Weights of a small image classifier.
Training: adamw at rate 0.001, 8500 steps, batches of 512, held-out accuracy 93%.
Data: trained on microscope photos of single blood and bone marrow cells, 194171 training examples, 22.4 epochs.
Rows from block 12, named by matrix and row number. Rows with one number belong to one neuron. Each number is 500 + 50 x the weight over its row's rms, rounded and kept within 0 to 999. All counts start at 0. Numbers have three digits each. After the name is the row's rms in percent of the matrix's.
# gate: MLP gate (model.blocks.12.mlp.gate.weight, 576x192), inputs 0-95
# fc1: MLP up (model.blocks.12.mlp.fc1.weight, 576x192), inputs 0-95
# fc2: MLP down (model.blocks.12.mlp.fc2.weight, 192x576, transposed), outputs 0-95
gate.328 108:516475473475532489403419521467522506573454488515584528507518461536528441533436470448505485518585420554575532491519523438520485574571508464480475423471537459451523579464513511425517524573471494479526553504453550541551460574537465509521516510491559513499466435509445436516518509497438447495
gate.329 107:477536542559491545479615485477458497606488458469561582538430541501560516580535562443498471550442526529560525496607491528504491503542512550577581507455497521617507491422426523489465509507528482560484514558571498488498521524503547487517486436436463496609544445500545434539547453471552460536
gate.330 091:601405448494510465464428495480525398524459534541509506417450577499517464454517435462483495495418443443542496540449444558547566463402548496569519527542448453483490450497436491529489442548513528537527544518506489446475468549479404540543494507492504487443500500554481515498590453531485507575
gate.331 100:427498600470539457507489444544487495463478461474527562612435529449430421534512589568505509530368478534460517488532545484522608487590444523493575530475500490542446503499457498472609464436454406515366470495432549503541480552458548578493431405522531487539519461534529518473537455541465495565
gate.332 104:552453483419586406538547497440614386500575490540537587452545472567577564549522416424461408488598520485543525616408474489554580495514423600494428488461410435451503490492497489559492515554554534367559450520531533442520442555501527479531509539409540511456449470541495403532511563452447490489
gate.333 099:475529578482573573538433526372449491542514525500513590446563476564460451520413507517550502475548501468557427516610564463566413541449507473499531536464596591556599541460416592418436516513561424539509493540492468547514585478502543477474491496519502446553463525480511426509451500478422509538
gate.334 098:461535570558552406441456554489363470410400520471512529418523586534494599478534393630467496461411475453478550437532590562522522529504551524511539468590419432549417499555507380472598447513516507503474399500489509612515501512514499488510567502525475478537521534447442585435576541504470464516
gate.335 104:523559465474576410511509521515536504435477540426569532473552649498496494497494548429409461521563532613406470429418526585460560498379485532416409471491534423535519529453479415470536489424538467600474472473490519505521465525489499494463508485542462567553447488547445517568574590402535477515
gate.336 092:473511524565519525529555594380453503436497424437459559497499477505500499447401568529501494468491547560535537474500510457485575508505460372482461446533444479464566511477463449527486431412509518527407511505588553543515439496544503478537514389606491455527588489505410474488460535477550485550
gate.337 096:641557489447514566494523430471505524565451532443495587480387465503486506535511460539513402531450502526592575579446481454557467525510525495562609525438387534458540509500504471549460450511566498378551469493487433483521568571538437437422448541453528521497447486478498526494488527539511479538
gate.338 106:460384451521465588471525535452494378490463458485432526453554463571541437543463462460407451510497542517543475482538435501583546480446443572462552528499500546440554517540436566492417423427605512501441535578518480444530474617426556484537526453478525465490598509508513624464465447535413541551
gate.339 114:517568603554516407476571510450446505541514469436494542473458584442439460577483502481521442536510458532422539455535505429461492487550492566479484579473540441417475416506480425529561446437460454509461400536479514583510497553501507543406457542435401515593542496528500506390559508502436544603
gate.340 106:598466470452560492522493503471486490453435558489541437608401457461449478592424569424473492477509524479484546470494449448486536464571502530525529552562526502497426472496516452539574500540488478590434505519514520420459560596520524510505356574510445535564447476522473480498536456560441474546
gate.341 102:526516533506490487526493434557480498524492500558475454584555534505460423435503496602527565588470466448385551485473467540380509604591538499520466589527532451524393519547503526496545533482480508479495415432458520473451471410508494603383481393578492553441460578547474498468606509487502493422
gate.342 093:537565503499476389462359488551439501550494450494526475529599596482487446423569540520492517421452407431523544430469542476499477574532537541604484545525559460446579527490561408535469497581502520562504493504422556460515393468506373429417482557557550500461579475546429514497488463462555469450
gate.343 094:426531500460600503450410626460370591436557448606584485449566606538464533484442446531500549482498497529424432515441500470480469572474588528534442467523558475399459543504517428516498429514584509475482459482590471519552488523549566503542486551525583486392466562500438507499444469474548522601
gate.344 102:488630559473586515433453483478438493569465418563475577537403472427450513461403441513474452426499539505560515590575537494533424570530495493514569500545493573541571525459492546475429533534501488529581470518516502541445517511408486494464495482527476535567472480449335480509477597503504562455
gate.345 110:583609551583494535487518545396435533513471422529499528462492438409555478479492426450504473456543436478491548511631551546476425525470521515582442483513489524504515539500504520522376538496558528512558465495574452491480610503549477493389484473434449418518427508444456469476559434549448487485
gate.346 099:565444436442497527489416515431489454545593493492506455444539486523546437477418476520490482397515596517464468523522432449550542497429465513414517511468532491468569458481516480541490524460440471451453453527539561530606477522406539548464489500429472477414507538524503541520582498500399542558
gate.347 098:475475577480537502415444534516497559492380378571549544489455485458462416533545518548572549587510524467475584497513511508403528463574531583513488444552570517523455473493470479401436485492496571450472445516442515516462491491505519513502446506635581520415359482487487460559573539505535424489
gate.348 093:526502511509509523471484516553469479464503477545523444480541420476492579501514485443559496446566473427414558528591564493544480525559525481575423423491576497484562510505493484553443474514536466561566518568500466460563506535492557519379541475490353549464452482522541479533512436497435499489
gate.349 095:496590549533475591509536557431503476462569586436434509536511494530424527483509441480592458451594520546562602559424386392448539492519496540515503516510507533539530457534468400418426522495561488477504533484488488490532455464521496506386517591535464536466538522541510458444467600522587528586
gate.350 099:582531575541439439473389590493575580455427508504521540471448477428459394559460462550497499558515539615508545473582608492492429502518481596522533454528542481528509533471516478527497523532538472512531394455546516455437525525565524526456438522557507504459485446513443511450541548502481416484
gate.351 102:528438489475537425506506512472516514459503572495446531521511520506391506538433509498424570581459485505411476518493473432526533519445537532454587459513564487440457451574549493439552536489517403527540475462506458383452492509396470525522478440536569460542498465628479479480498555447524592528
gate.352 098:485447478390490447574498484417545481514533456493588462519468466495487382521505485544555419605465374514499479587445464517519553536530467503530511472470479462513384448570605508562512549594558354459508455483528524500497437615482574602512519592479517528536570553498588438485420515625514522491
gate.353 097:495440620431539512493525508428517407521468551468485601538436501454521401488495544545523486483483471497576548538474530518433600403528567599461504424541473549516389653505464537495388498499474499464519497574499525445544454511496463487529455485530489546460493373451466434483424467454519490454
gate.354 099:436374420470571473525478523468510428532521478502469575541471428472501546565553509511445614492543384489484516551451457530564612504503545637445553537464509577597568565525522512453583536474534467456428448492521512432489485524477486524478440533526557467419531453487417536538492505524489447529
gate.355 100:451492588529610514482590486469477482457642520630531524484538569535433475445424512453542417563594466467520507569521546437453420517416382517539451529485558527403382497592541437417526475572451476563564447525503487498485462415500548526481474483479455539478523553478462525482491552558480478603
gate.356 101:527542445577406549604430452534557415497541522482553452501544474539546377588552572521554492487556498533572494454504544470429519458518526463498588514473491520585479492514453410400543438455483443424475435448444522503504537603553492536453447446529557560568619473554508462500508539518475516578
gate.357 087:456578487495508464520594444514507573462484548471500488505487548548457515583453516479522600486537583573372504474526496474513401506527478447426455534427554437520448533382386442512576531467481483533488472472386470494427485504475564514471499490474568503547538567491537454610583574452450486527
gate.358 103:449423567576472474425498514430545419545516534491560531448479469506516564518540560549449545520483491528465586542528443545424582491563486578460469569573531473538531539501529484630498479521533522487429409442509547535489456516482565423477459431584496525556463443502491478508539488464465558505
gate.359 094:468546407481484528518477597466547516429454458492493566477562505546519446496506548399473435572508519470497486464481574470536481598472445630496485552536490514534421562473534457451469579406493469440520501548429554482562513595506493581486480465477438527486498491542484514445536531459492458579
gate.360 098:541507536463565445522472440553600423571551523500463535447475528535462504432501534551491501452563420528520574515436502514494592540455517498544535398361519536522471541547529467525565443533463505458383476568473447445533388493496478571491489466590519627522471542529536487470426489555516464403
gate.361 096:482450505581413603549558557525577457480527534500519528520549538567475499527510441426538600533434512419526472532467498377502463508501484522484531446454538552410528541437530401487429555510533482426495471526493572450455524523560543527403475552499498390392495374473501488459462546503508435537
gate.362 114:562537454460508541538442451568461486518471548473525456513432564434464513617450562451463507465468473474437581389544469439496541468538551518426516527477582518540453461499458478454509493419508436510417518483355531503536438564428396510556427440476571533497472467481572483518532514545495529553
gate.363 097:430522509480527425449505435502476459571481445535589507449484560558502467507452453598499481490402520474543516486499553528478525567521549472512494499519505422430468546419554522542543499519571534467568394488470433564496469545511498482511488494516465543514477472554525531511453403553424496459
gate.364 092:489486462509563594548586510395524450542545445524411557569389496463518424499509534546454467514494527558545491530522366557501618556496527567507568413523511545450434515470513464522486591454550459441484497542499519462469471495489464609549428342503562463573588495442542566446526540548466543479
gate.365 106:548555492459512504526461580366447568435557427486485490537508489579484475549470403457503446527527543441546463458504425521496562453532481526462442493484414484498446544478523581444469603465445482392483550450473585516558565547620443546513502571519554593503493530442487533475531516599443499539
gate.366 091:536443479579591519498563478460485437436440590473544499527530531475443410469572535471483482547490441507509549472518498505474510481531509585537480511531437548577427445497480489360423419504542444502508505517466535500495488547555516499530509485511486592523497564442499495522454499514515486518
gate.367 096:443458459520448505594549546526400567506549562419513478489422480502516547429480585467388511400496477522502504421344467473467494490578432497574576494567445555599482504486487511507528400424589582572473478540530501519522488520446606524544472495498525507437491496535411479532446438495474394464
gate.368 105:419491465505474529441569474549580474503482525445553556480490535478634462493522538454453621533536581586438422417492423545475435549549405494491400506502428488572503566492467530537498581518574465459559467557508525499526409518492518553390498516441453527473449535502533470486523477468533475534
gate.369 105:440546520505512408544524446517486489471499494480538441424573515396507522533520543566419581498436535589449450477461502492486466412538527482501452438470452498581469455582507464591562576572503438564440551531507485498485499505544504511504466558492456503545487496519437483529430425493506510501
gate.370 102:553531458495436427526490423533481496502583500537463495381417574571514407494424543445473480525454498523314538430488540465415487503532421510505453460505542494548486466489502535510516569453489486541467434557564517476519505466415521465513547578504473574422421524567483515497495435496529601550
gate.371 096:487506547513552497443467507509566476513578481493569424641500440421408434503579497465539540489510504458495556550518576447528415461387536512525520586525539569486462486519576485494556495569541502520554552480425568540525542593493541494499502495486511432506524498512476580545409502489479543525
gate.372 099:467459497509471403494502535514495482454446524518530512434444505469509429546531533462436594606460573533483482525543438410448554467517417444447520409509478535524426459573534416488524476429564424469632399492537512445473542505546516432481488501431511439489479437576452523519579515465540436492
fc1.328 109:606569515512462407527491501454466481417530545426492494497515539476610487537542573483494452578527477552517504461517508527475514512512490461446518529563410400501554402471505477552549590426498496484516397556489525514476553555504476504474458557456485610554503536605477489482582549557476536487
fc1.329 102:572550518433370503509466490476537559436482533521510459509546510495475477479519533513411553423488492603503414503534453452594530571494447551476460419586480541459566436342514563446451531435451485585485527464488545544439554475498502554448497459509523505413388526510437485554463500400435582518
fc1.330 101:501450486605462453517535616460422457544481428550457634493416522417549538491446454522509531514432476575537537541482473467511499438482623468535606485519502526455503445544452393467544443517485562564543471583542525531476525541446491531543475506487480399499572490555465543457454468572536529566
fc1.331 098:530424492584512498467418552588481543425389477536490519452487431558503441550550454443485423520500501486530554420577564503473502442524506569562543494485470581560497609536523600492459485458525551476500485588476467477490530536552522477517440501595547540471482375535450570507519568488540449457
fc1.332 106:511414407562480521443516565380520495540569527474560569531508535445553538449527491460548579511503525566531430449486604541499431449471495452504469499539516514448630557519483493571522483469486548444548564541421520450454538534497473448421493496437422408472482410488448489446441466438525465540
fc1.333 105:462487497497471599455537459522391548526525575576476515458519500417457476487513421500574506500506518427544435575484435453514525480504573544488532607419434463507460487477466505552439391572426592479540627554533508548532413529511524607496547558450537497462607522461549449521459428483440423531
fc1.334 101:538625450467525487495475417535532512597509607420501433461417435517415506474498519517522477535450524559458503545584454536521473480445550539462459445536410474525560490540470583579587503444485498462524503436404487542487508551465481440560478459472447472549537479408491451532534586529505536473
fc1.335 104:547423481570391416422464557450423507470527540492475472580572462508510515473519438467518484593559525516508497463562512512547450563512563554560484490546458476447612434420519524502470541510490523491634461476447555474441586521589444483460603548484518475365557529496425522425501496468442443557
fc1.336 094:557468510528541594529461445464437482491428562597474498476461433549418477440479481489479481599485461383462441520438475466501492531478537517525512513416548510495408493529393477439425497511528454539421456513476513422503507544424524542598508482533580465438421548570553437498519564495567583519
fc1.337 101:559421501458455382485449528506526578409473418552588487525494510459501521523501486491596571551525454450467371490499461518475496446508505475461480483483521505429532439492559500591383479541527455432526527465517458519567479492612428529552411515464585463446482488495465493547533526450519600438
fc1.338 107:453475625466540490550499495465628531436455526456461519567470623426582636475437411477609553448447500521551413553563486423540564515520499489420483481501526526519541454448499433540577463516445577551549481460464544440500563461463413539442505453458523498545562448500503414506425629523489505510
fc1.339 109:530577454533490416588412417503567486501535607490503383424527515518503513476403617502538601481465503485422512518454568534448524516489483521494364475505537421492532443512476510511503537579529509455427520478454495444495435492549500463468595502507543529473551532541573532591534531440537453459
fc1.340 102:431510486505514477491487481532587565536495469528536504501485552458443524542549535444497516583568448488466456441536582504499397606473451513515426587517539500508529465419539378514577513483570402423478528472503513522510533584540453520435531507517487418483451554510521405505505531456472602549
fc1.341 098:487533451564478482575422440491493449443577464481503445576563580485601512519450437501496526508499516459454505346472499541446479557501415484537460428552478474573480531429467598493511564427484489523456545548403509515492587469522389501599530519553461588525506464472428468560492545478468527571
fc1.342 093:538486534447468432456542403446390483443438409472426492513469513451533524542480539537590548484422505472543487501496639477542482448529534575470567530614497545528604433463545494496491548469428472460585498404577570463476666485442514492436502499480572558505523540459510551574512483513595493398
fc1.343 096:512427572473422510538437483539433549449482529527433500549483461523546464483483524523512495494424529519534473489540522495525467579538460423608552433582477582498455456476536491582361478474489484484562538468496567482536564469570555456426503539518567424478520569474465512521574396457488527514
fc1.344 099:452453438560472541504498509486519386480500605384492493497590532528450550578480530424417561508472530494488457498434493498456546525502474577486514473536458405450424465489500474640539518555578533474552564547470474522470499533540519561505508493404506520464505512481520557517508519537430437524
fc1.345 107:425464484495458462439602521567475561475514553471501464531511514568435538466541429468475473521500520522514489492482531485450451481574462518568542531446459558447503446522460538449502520468494491462417529570572462453454449496492466535397457534535430560570424474569499544399406517486511520513
fc1.346 099:506445500496499589494557482498599430481551586455523507508526417482518470535537465584517528563560513485581408609458441507465471452522546506506620516526463556502418540430461435501453443555534571586583580499539598559467527466481517451511442487435568535487525444473550418506532532463461526515
fc1.347 103:474391529479503612450500437546432480608456406492524574482493494547445585484480552526450467522520497563484567577440490538496647521450499488495534509509402499580512508565481528418439441535512485450451487642449505464572483527467475440555499537513552499483558456508489453560575505475493530569
fc1.348 097:468434409463451479450555464454435499526513426572552559529546491475466415449560436458508480463494566509497492522555479525544533575546463518469482489453454587566548480534528457528490496425545538528442505527606624490580399501508554454460518459614510532530518540534468583517440393521512526523
fc1.349 094:524527543487440548441519626500529506477430474440545549527460344481484417487515443431515365431549492562489469461513441437491509533517528469530486479594505474494553476502455433520526552431512485423621452479509526498466566531610560532428452551443439439562492503477510589481400434548418546497
fc1.350 097:478530457459515527491569481515536471526437526486527530422403561535533493495520512548528446554518558613510554553528471508488494468437364526403468527538429482513451516448540431584488500519590476477530457510557566517508501448428549536522545533482461473457465513582541365521582512489449487533
fc1.351 102:524482489466510482495466540534420492547462419617519444386465450531412507447495555582474432424477575434418568442514471470436514543450519497570493608508447566498443483588553492456420415508504513538497450479580526602519457499499508477506494541519500542536451543566515497558492503521514529432
fc1.352 099:541427422519542459522477558518437399484575520436462531519549507457496526443469472458476447520544535478532550448455602459474516540459438408452460517489583466524450524549496383463487451431443521549456505445514448473574530535519509428425628509529501535509529479500561499482476469507527464505
fc1.353 101:568517558556587463377432550473429534443539549562557538588429507447428523450420541429459491511525483561464519559465493458427476503532518492373531476469595599470543466483518412469463455563551514486559545490561535421481480472475507559500478573576442543410476508480454390469445514483508498502
fc1.354 097:548487573523530546504426571477495545526505516479496468455519449564429477493514506436559508486488494554472454525450409461555450529469528444509545486599588469469449529563508450451479499473513439416479547466527536362481487406449550543490537525553598569410486590539395511456466528509439442553
fc1.355 095:505594512446421586570511561512450490485424524476502521415521453406569585496576640450523525486493451499449500467505557490534493563462421463567489413544452448492508513498544486541478516454531561548569574492533474501475505548501469482503467575469529511523631537550479442505495451506528522544
fc1.356 099:464465531470512516466576482492626505516483388520423460480445486522537493539577440427470528463473530465483585564467415448505483536523567514510532534412490574529535567526467537468414475503554570465439509535526463492521462497443503531466486520396396466533525436434590504452547480485475523468
fc1.357 095:445420494533564465497530461459512499584444582530542474466486571453564502501442558619426601519429553588491534538484502494556484453522448508380449459525451473507513470492484450502569511521477527465503400436496472532423514579472531452497478441445555465546505508579482388624491530476543541540
fc1.358 108:480529464470438483488540519465480520534540558466548590475582532452514450421475529430520464560605477536454457484427505441516518548520424522515417542425422394489445428462585520518510438483505517524425452553494565524465492420539562514471582590449417488585553494487561531553469529462477621552
fc1.359 089:485488519439519512505473549531460509497518572473511481517504516516597486430490487397438505578503411418460449442442545514502470585478529513463487433513439476506407483448506489474495605463493479485533555534456505534480582537490488532514515534477460500467425623461518433466380451524471540515
fc1.360 098:460448529405451471410492526525532568511478576586547407478533568462495501454608467539472513468490456484527490609475482601582473555519525514518517516452504551503481475369510523601483522528492477439479630538486530547471402453443495476509538558552445437550468568470416491558469525471496457463
fc1.361 095:474557544509446461505579520550538459437496460534489533550498467526442493533445460476498460533489535521484480448479458463402555506456568530472521419499572421481553410525489521489550478420472494444443576468435522571464435521492522527507542413506454523430477520538529559418575453471507565491
fc1.362 102:426465544549510578492580520561484410466524502507533541545536495536479554506478556417436589440544549611486460529488470510519573504431420524477548492399533490558516495525487472405476452527443533561490536578508467482416488497499501552454458488451436482599459580544441464422519413485542493420
fc1.363 099:562469570517422560441507455524471514577527373481569523432564463487464541535443426487402492553562526529472489537552558498535501418494468577494487589496412441437578471440436465468519414500526467422495485476513477614580546517502485586508493560512483528566519581503426499516485466504518499509
fc1.364 090:562537466487505473526427587551442495348501546546550445432484498518450563463444539459476487452506515449531492482555514472456547488618458461439500396473531561545429528439512517430475479541452493620460534532516439489445508522573431524483522534513440530475483539449515558546544615509498397397
fc1.365 104:527628552429395521515478495494468598543564527481591436468538526506452456493462477565493514584540431517453501513478474562424539500515519484487436548449442384481473465525547505525535511520490526541549428428557488496523510396516538540486529543530489492543515579488469427452504514513469508464
fc1.366 090:546427479510390498522502513496501411434594505491524495521526539554508528535509508447570371460426532504410539417494530476473506521520505503524408473596535413438571519459464470544424545510501554496484465560417488609482529436412476468465495454603491506495491499559469548415481583436627465547
fc1.367 092:545511486504499516505568467457551524544507569524524490477514466527480585534492541479426495487567495629520439455458537446518483568513488522535544620469592561435432417475429530477529502503534461481465545491476549463497456578525547472489449553537469501455428501489474547566506536615575516519
fc1.368 100:552518590572458534463471422615475634538454413485518446447487444525499540490557471467547497489516444420545451527455573529473452512426536502640479486500502553574541495426518412442404457425492505537497508496432500385520544518486543434472501536471558463446590545499445545475535498530508519480
fc1.369 106:554540531458432418586448477447483512535547400500538425454573552529515486532500459509493525463524553530406429504500441554573486432511442574435524593452547415589539440533520504448472533453499387513497480402465550466537486529430419565405465539523473518507487578485427539519532483493516566484
fc1.370 099:510472517463499432440536466432458446443583486515485473516543543460602620597475552445465510506534388378517391492491540414511452403466491491522572496405599544475539422587466567518480470516422458483532587461495530488566550490554491493502487537478546483522579493593458500554489440553538475450
fc1.371 091:407498520475564487514559425553515539579512473538466539530420502436491431561506561589522558573452445490511540560565512483547555399558578545537489480422392616432493546491514480551510514587445453463482503508515579490542487463521464486486464526551429478514531590430548534534432444542577424504
fc1.372 099:536495444440470438440539537460541543503503525499509560548529542546562526556584513466445458545504578538529458505567542529553477450383487553535543430515583515393460505405502443561507509540515415541528511581519486586408506471434492550528482476500468491536544554576446554552545503426588468541
fc2.328 105:450514483583527574569377588532440515490490481588442620525515494517445573479512430543534532470593610468492512535508544472478444522514453561544519576500538530461447540443478516426439538540503534476468467475534386532502560461464441525465528447524487572504558486446578471529477521441501478515
fc2.329 109:478438502525538565476413492457476547526597563470458502498490405406487455471523540578485566570490536503587448613515513530473468560434449564549463399544477547513468513420527460577468510522499460514547514505545506515472466462480589509409531468510487469586416445512541463474540521466515504562
fc2.330 092:535538544517414511511550483518450486454496548529548494404592508441470408550506575564510497471439572473563462527497557479535448529473443528530571485462477461541489419504501546476506518517485476488557493517445570519542517437529530520477415532575574472539513574474517474560567546469462527479
fc2.331 095:465521534558523457619421447525461582454380443454533574585482554419511588486499412498412497447531601486498580520508490464456492411512578580495553493418516500416553476487516455471558486513582475500421487489536559509484448490504559436492520520480492622476502515480561591483486413449462531559
fc2.332 097:502546494470461521498566484488501493507502555509536524453480430477530476471408553489481609510458447478475491404553450487453524482527528445443447419453519514570582585392584439515553564573419486561551424510443564510515521534606437455552550472443532460525472524544423494527485557603565469565
fc2.333 097:566539434555444564406519493434442382465550543540497473561550471518510422504544465501513484449396598463564582505511491475542509458428497510488575493500493585568449492475542378441449502522551482541538574444470433462475559509487415462520451525551473445519475416590452547532551532444556543575
fc2.334 103:470442453472608516518397479491415515430576548519412575565453475484540448466461530506471438576513590545569530539410422498572429520539433470484451478501501536479594514436480361560530538538516555515531551419494465493499493501467515491503513505525488513500424519584507560522495442517565550554
fc2.335 109:454547500457363444466530528521524514477408449504522484370537460557508536509524383517495439504484550555363493549575531472534556478515451561506586560466564499461476535574475480482461507483533474480402551591572470530493552500552481475569529539519523525528573501384396521575473505502525410482
fc2.336 098:552544474505494466515480454503576560571506482505447497509500468567495479538422503492492488463462512548411468513448477514390481541440495409556502541480496427547522542517581434478452406548559575430493373520493594550448429518551537450481462456395472456525489451448550472468456386476566465465
fc2.337 100:483471586522585471465546461495512505578532528417375495553459434480485473590467501613543420466556516489535469511565430463453480551460489528496419404454523480512606528397450477488534494608384579490511444494446522487529509561515556470388489437529480445463547571440480442502577527607528359571
fc2.338 108:528544548495544529555574554477552498427405430504486543544453493599492467527462475453475501476521497557520531502530467456561416485464484512427569591433514499530545514453516461513482559549496442414519563402509506510435505561399483406486454501526459432521501404427596427522600443479497467552
fc2.339 108:540467454505469457458528464530567456522623460569450466441533450506504528468445632443529531536542475631472586524530520450378559591487464482580463483479535508538492565530525555560476484466511461480588520567516515415549508476582456460482478531417507494509440447570449485449477522463527553540
fc2.340 109:587526481549551434429495486488509422459495539439451520586516524639522461454548540492530592531479552542505541530497452531516479519470514510543456540418543522487570591526528504452518495437569377573541552525526465525448499499511595516521534551465522436531443402486507526467518530450578420446
fc2.341 104:487417575437477595503601475523493444450451553432484417555457500484438429368475458459592446542436592480431471516484490493531523473545496423524430498547498445421540521433536447534556446448441519560479529438484548444537592505523501528520498536526555487468398504499435423554499465596477473450
fc2.342 090:566598539587545521440530471494559372477456516507575472525553463475478452501464413477532543517490539481590551535520613480487458447506488567486540479521550477553484492573493492536500468516592472544534598422543566390406446433475487459509463475509392496516402492523515475475522573477559528487
fc2.343 092:429559485457534476506574534510579518535393390511512404510458527580431424492488450479543436434532487522384565537522454494476540534493497505480507575540469538526481433519530397458498489453529485409512602533521553468492430610528534460443536507498450563548610451453421535485557437512568561492
fc2.344 096:613461408531561542563515433482530479490495515547528467559432545389484502479497569534470474447504506423560492437524552455513491446419621561500518500494620509525414516518433531424467436490597566598556542470462430458479480529465421512463503399529419606455506532444479547532507551439453454513
fc2.345 111:500451478511463577517520536523390450534453445462541503420479505556437539526549390478460575465452512392508445444539556538541606487512564571551577488584441559525498470486486583380519496493437449477478474451430543405556519466510449561514514450509467598485616454466458549468458467427377434559
fc2.346 098:449473496430562500518434605520538554422442461505403535521445480541582475520448439562591551481536538417534483462497565497457554470474490532467517581509502543487544549539478537517508506620523439444459463497512476565524594501474478424415580463436420555473523467464489489561552374532467485569
fc2.347 105:496520518486543501529513434489492537560429429473546496568412485494629487571524465548430590526496462451642517443434506518526499450414548533438576523460482510371481489495509559525518568431445519448414500580541567540447495467494429446413500531532470489492545468536585468580429518487535526520
fc2.348 100:499472526477542523558501536513468474436547414449469445524400538477397488422519510514515536483510567555507500505472520463479455481519465398559457449414476539472453465589554550462458537436514519438556571632626440485585472526549511566462482544408483564557477528498510408452540497409444510552
fc2.349 090:543507523479512554552480470570488497476499556373530537513573561472476425492510428536407569516455489435458502526484489453550506420506565434514503414498467555519547467447401538567561445547542579482400539482438473550526526505480497504442588461532500537485513576582517484464563595543458572506
fc2.350 097:521558488454557465496499516528611452438466522567490569493600493599510539553470481514511572500367450516566562582539587512484426437444461608477548572559521508510439540471474496562564493492493442545518403481507474520515528437519507483476521552607539393550525462437507522535530608425458561403
fc2.351 101:511422516505481495500473487536523472561543496601409467549473535443548533522494571547490486509573467492545490522527504480424461468527454567548565599551512492475502503544475568405455565481475582408454494568623562410429438557590466571523510498449448531495441542442592460548427451492522456481
fc2.352 100:459472512565439541484491544423461507491468438461598525552520563489584457572514489493542555483532372473457484552519414489500516438584545456494521498488492452447468466470527532427472472515506503521483491418491484448539439450447593519487533521390410526508488551482429459482477436503494510449
fc2.353 096:455531499449480445474498458512491546416477446458460606595511531527493500531447582551633518500509458587563508497477513481464442527480487472540487503447522466401396535496471465524420349437561437477540471550471585572503544466569486501501550525547478521526550541495521470517515513403472519417
fc2.354 096:418460484518466525572516437463501509491561480508459513525535501444571580417420526539535534504552571412529508513508495411512535447600479595529486410540548526502509557423539521492473533531476539554543565459570522588593573572514496603473537555508417526559475572419496468517432572418563512536
fc2.355 103:487559479480426484474487525496429618495458545566468432461555565471440602529509615473497494484626430548515471471558401407449464546529549520492501477471541515491510532476477534408455405467460467509538500569562529568560537485502534523474562492523524513493639570478466488465504553474425391476
fc2.356 105:613579531396435577439542573473493564464409530473552494507484562489580474518465495412525561484472434441489561479576523514610544436496633440507470523545504495430425472458576488412517519506515522601516555535425526418566492494426482463495633478453496512444522441546455499470470516546502536490
fc2.357 087:530536469540612435526521505480451454449650542450379483596493481465557583511504477553535598562476471437449563465466488401438448549511465501525380446532473503489506472487510558488541589533503500526503366494425504551472525608507513522479504464529522546462413423474568482480507564507578436458
fc2.358 101:596466523507481554564460563501481468572615526521523459473542410491468518469514596527554512641549404390500453493492548541480540542572511487561473476555597556473549542509520539489527516559525517642495454489462583430403532499461404553508463468489519449435419496614539567482453542520446523522
fc2.359 090:522474559490570521561460510445442587570485555482522535507541500500465414556522438493521510453469471510534533596452439565421482511439491519582514450610422400403509463463512584503465511388507537489469464468443578552533511445550546536548458438524571533466572520394554602485618478555456529436
fc2.360 097:486558600495527469517439406572561556476572528571470505528520540461580470481464531507492486470514520538493421517515506469427381461426501541430506473487503531471473545487474527491535494559440498421487491489532486546561581512533572421497537443608515426476530539430478433497468512574429504575
fc2.361 093:456522457589487443636535461463504545560474502462590530588483539497396473499494434580495558542432542460515420527473555487589457497601443534513440443540469498543442424551425475526533431492501463527477534450433442485501475511433511622470548543524464455576502505504541478487495571541389558490
fc2.362 108:515516575549457479547533437517545571524549503479471451477437477395437474503543582548440390460546443477537447537488470489509483524480542484347518542531542450518466548549451437558489560602473606507525581476495508480470430409420502513490517480521522499471523599486629507516550470554507479507
fc2.363 106:526526525502546469512467551469401553480482493428489545518473531500511593582495563512541423560560478458611490455511545466527422547482564507440537560526463584521470505567486536529386393550552436499501463404524445559408566593502422495436486386566474525442489489542472488547481497467478522496
fc2.364 091:396488543520610507529390536549473564447559430442469514526501459473495511474552512449458462499640567417530481514459514553433448536370517553518414434477522478466499471426430467498532453510500520493550546560521528485544510536404434482543452425471570486524476583524508499546495460470515530545
fc2.365 105:452379533431451588437435507445516515458455451420472527508540516610461492464462403409522443408463491446426526445511529419519528420488518484481505478538540455443582568535534457607512467561468555551551475529501494514582539501438499394587498494458524454550463601527417592529521428455560611463
fc2.366 088:605440423486393428412536423531515484551514514507442450491492495486482445499444520421575471449435412467407490523473506450554560500527562446509509498494435523587516536501547466511436542523577503396527496438487572497510529504585575476540569545503524454499560488516418492500476460475436485526
fc2.367 093:505554473492470544460540475408582503443474483475550547480483585524499383523502525443403495481469469572526439572549483514523544493507487502471528602432520418502398530489437474427444487502498504463568470575569432454580472414436460499395602554530455574483617500403457429446471511525473516555
fc2.368 106:388536583551457519462420476574520573425420426468602542404503500530456513508495467493430446452451528538537504485568543456442453527386527578486541510488525385520485431576494509535575496444538495497486544597528513533586480399488487523543533476573508498531574592435487518535500400510482506501
fc2.369 112:529437506494560509541517567496403477523465484412585474397519406483472481510606445507532586516494463489429569517467489536523506511596483426528493558576506494482445531451433524519494544479488460552545538428492410499499508545551430568562447507498575428617458494582449546538515541523517491508
fc2.370 099:500548489549449467458469506461526463496441433486587474474492451487532446544437582467477490405537478505596501469439513652541503581467460559445527490525515561570552491592561425504455506490555520500546514515444540488424433459479415477585537510564498435491433415526466543536485527453553485459
fc2.371 095:504474538439557426519639444456576458543505438483535574505441510564498534629409493486527528493482556468541453512521495527544558545486501510518507504508495427572497536523491540459436468526480479444526474568469438472465515548632465536391542498519460471478503514416485502576499508559457450518
fc2.372 101:509555456531561502457484520381565492453562410453524545421575438463452538585496423490447555427469594505472485621507527438508518556529455525552540468529569511490467561456561414472573520548464417572530464561500464442583459526435504454504569518474450460554464495451558455473578587547489523492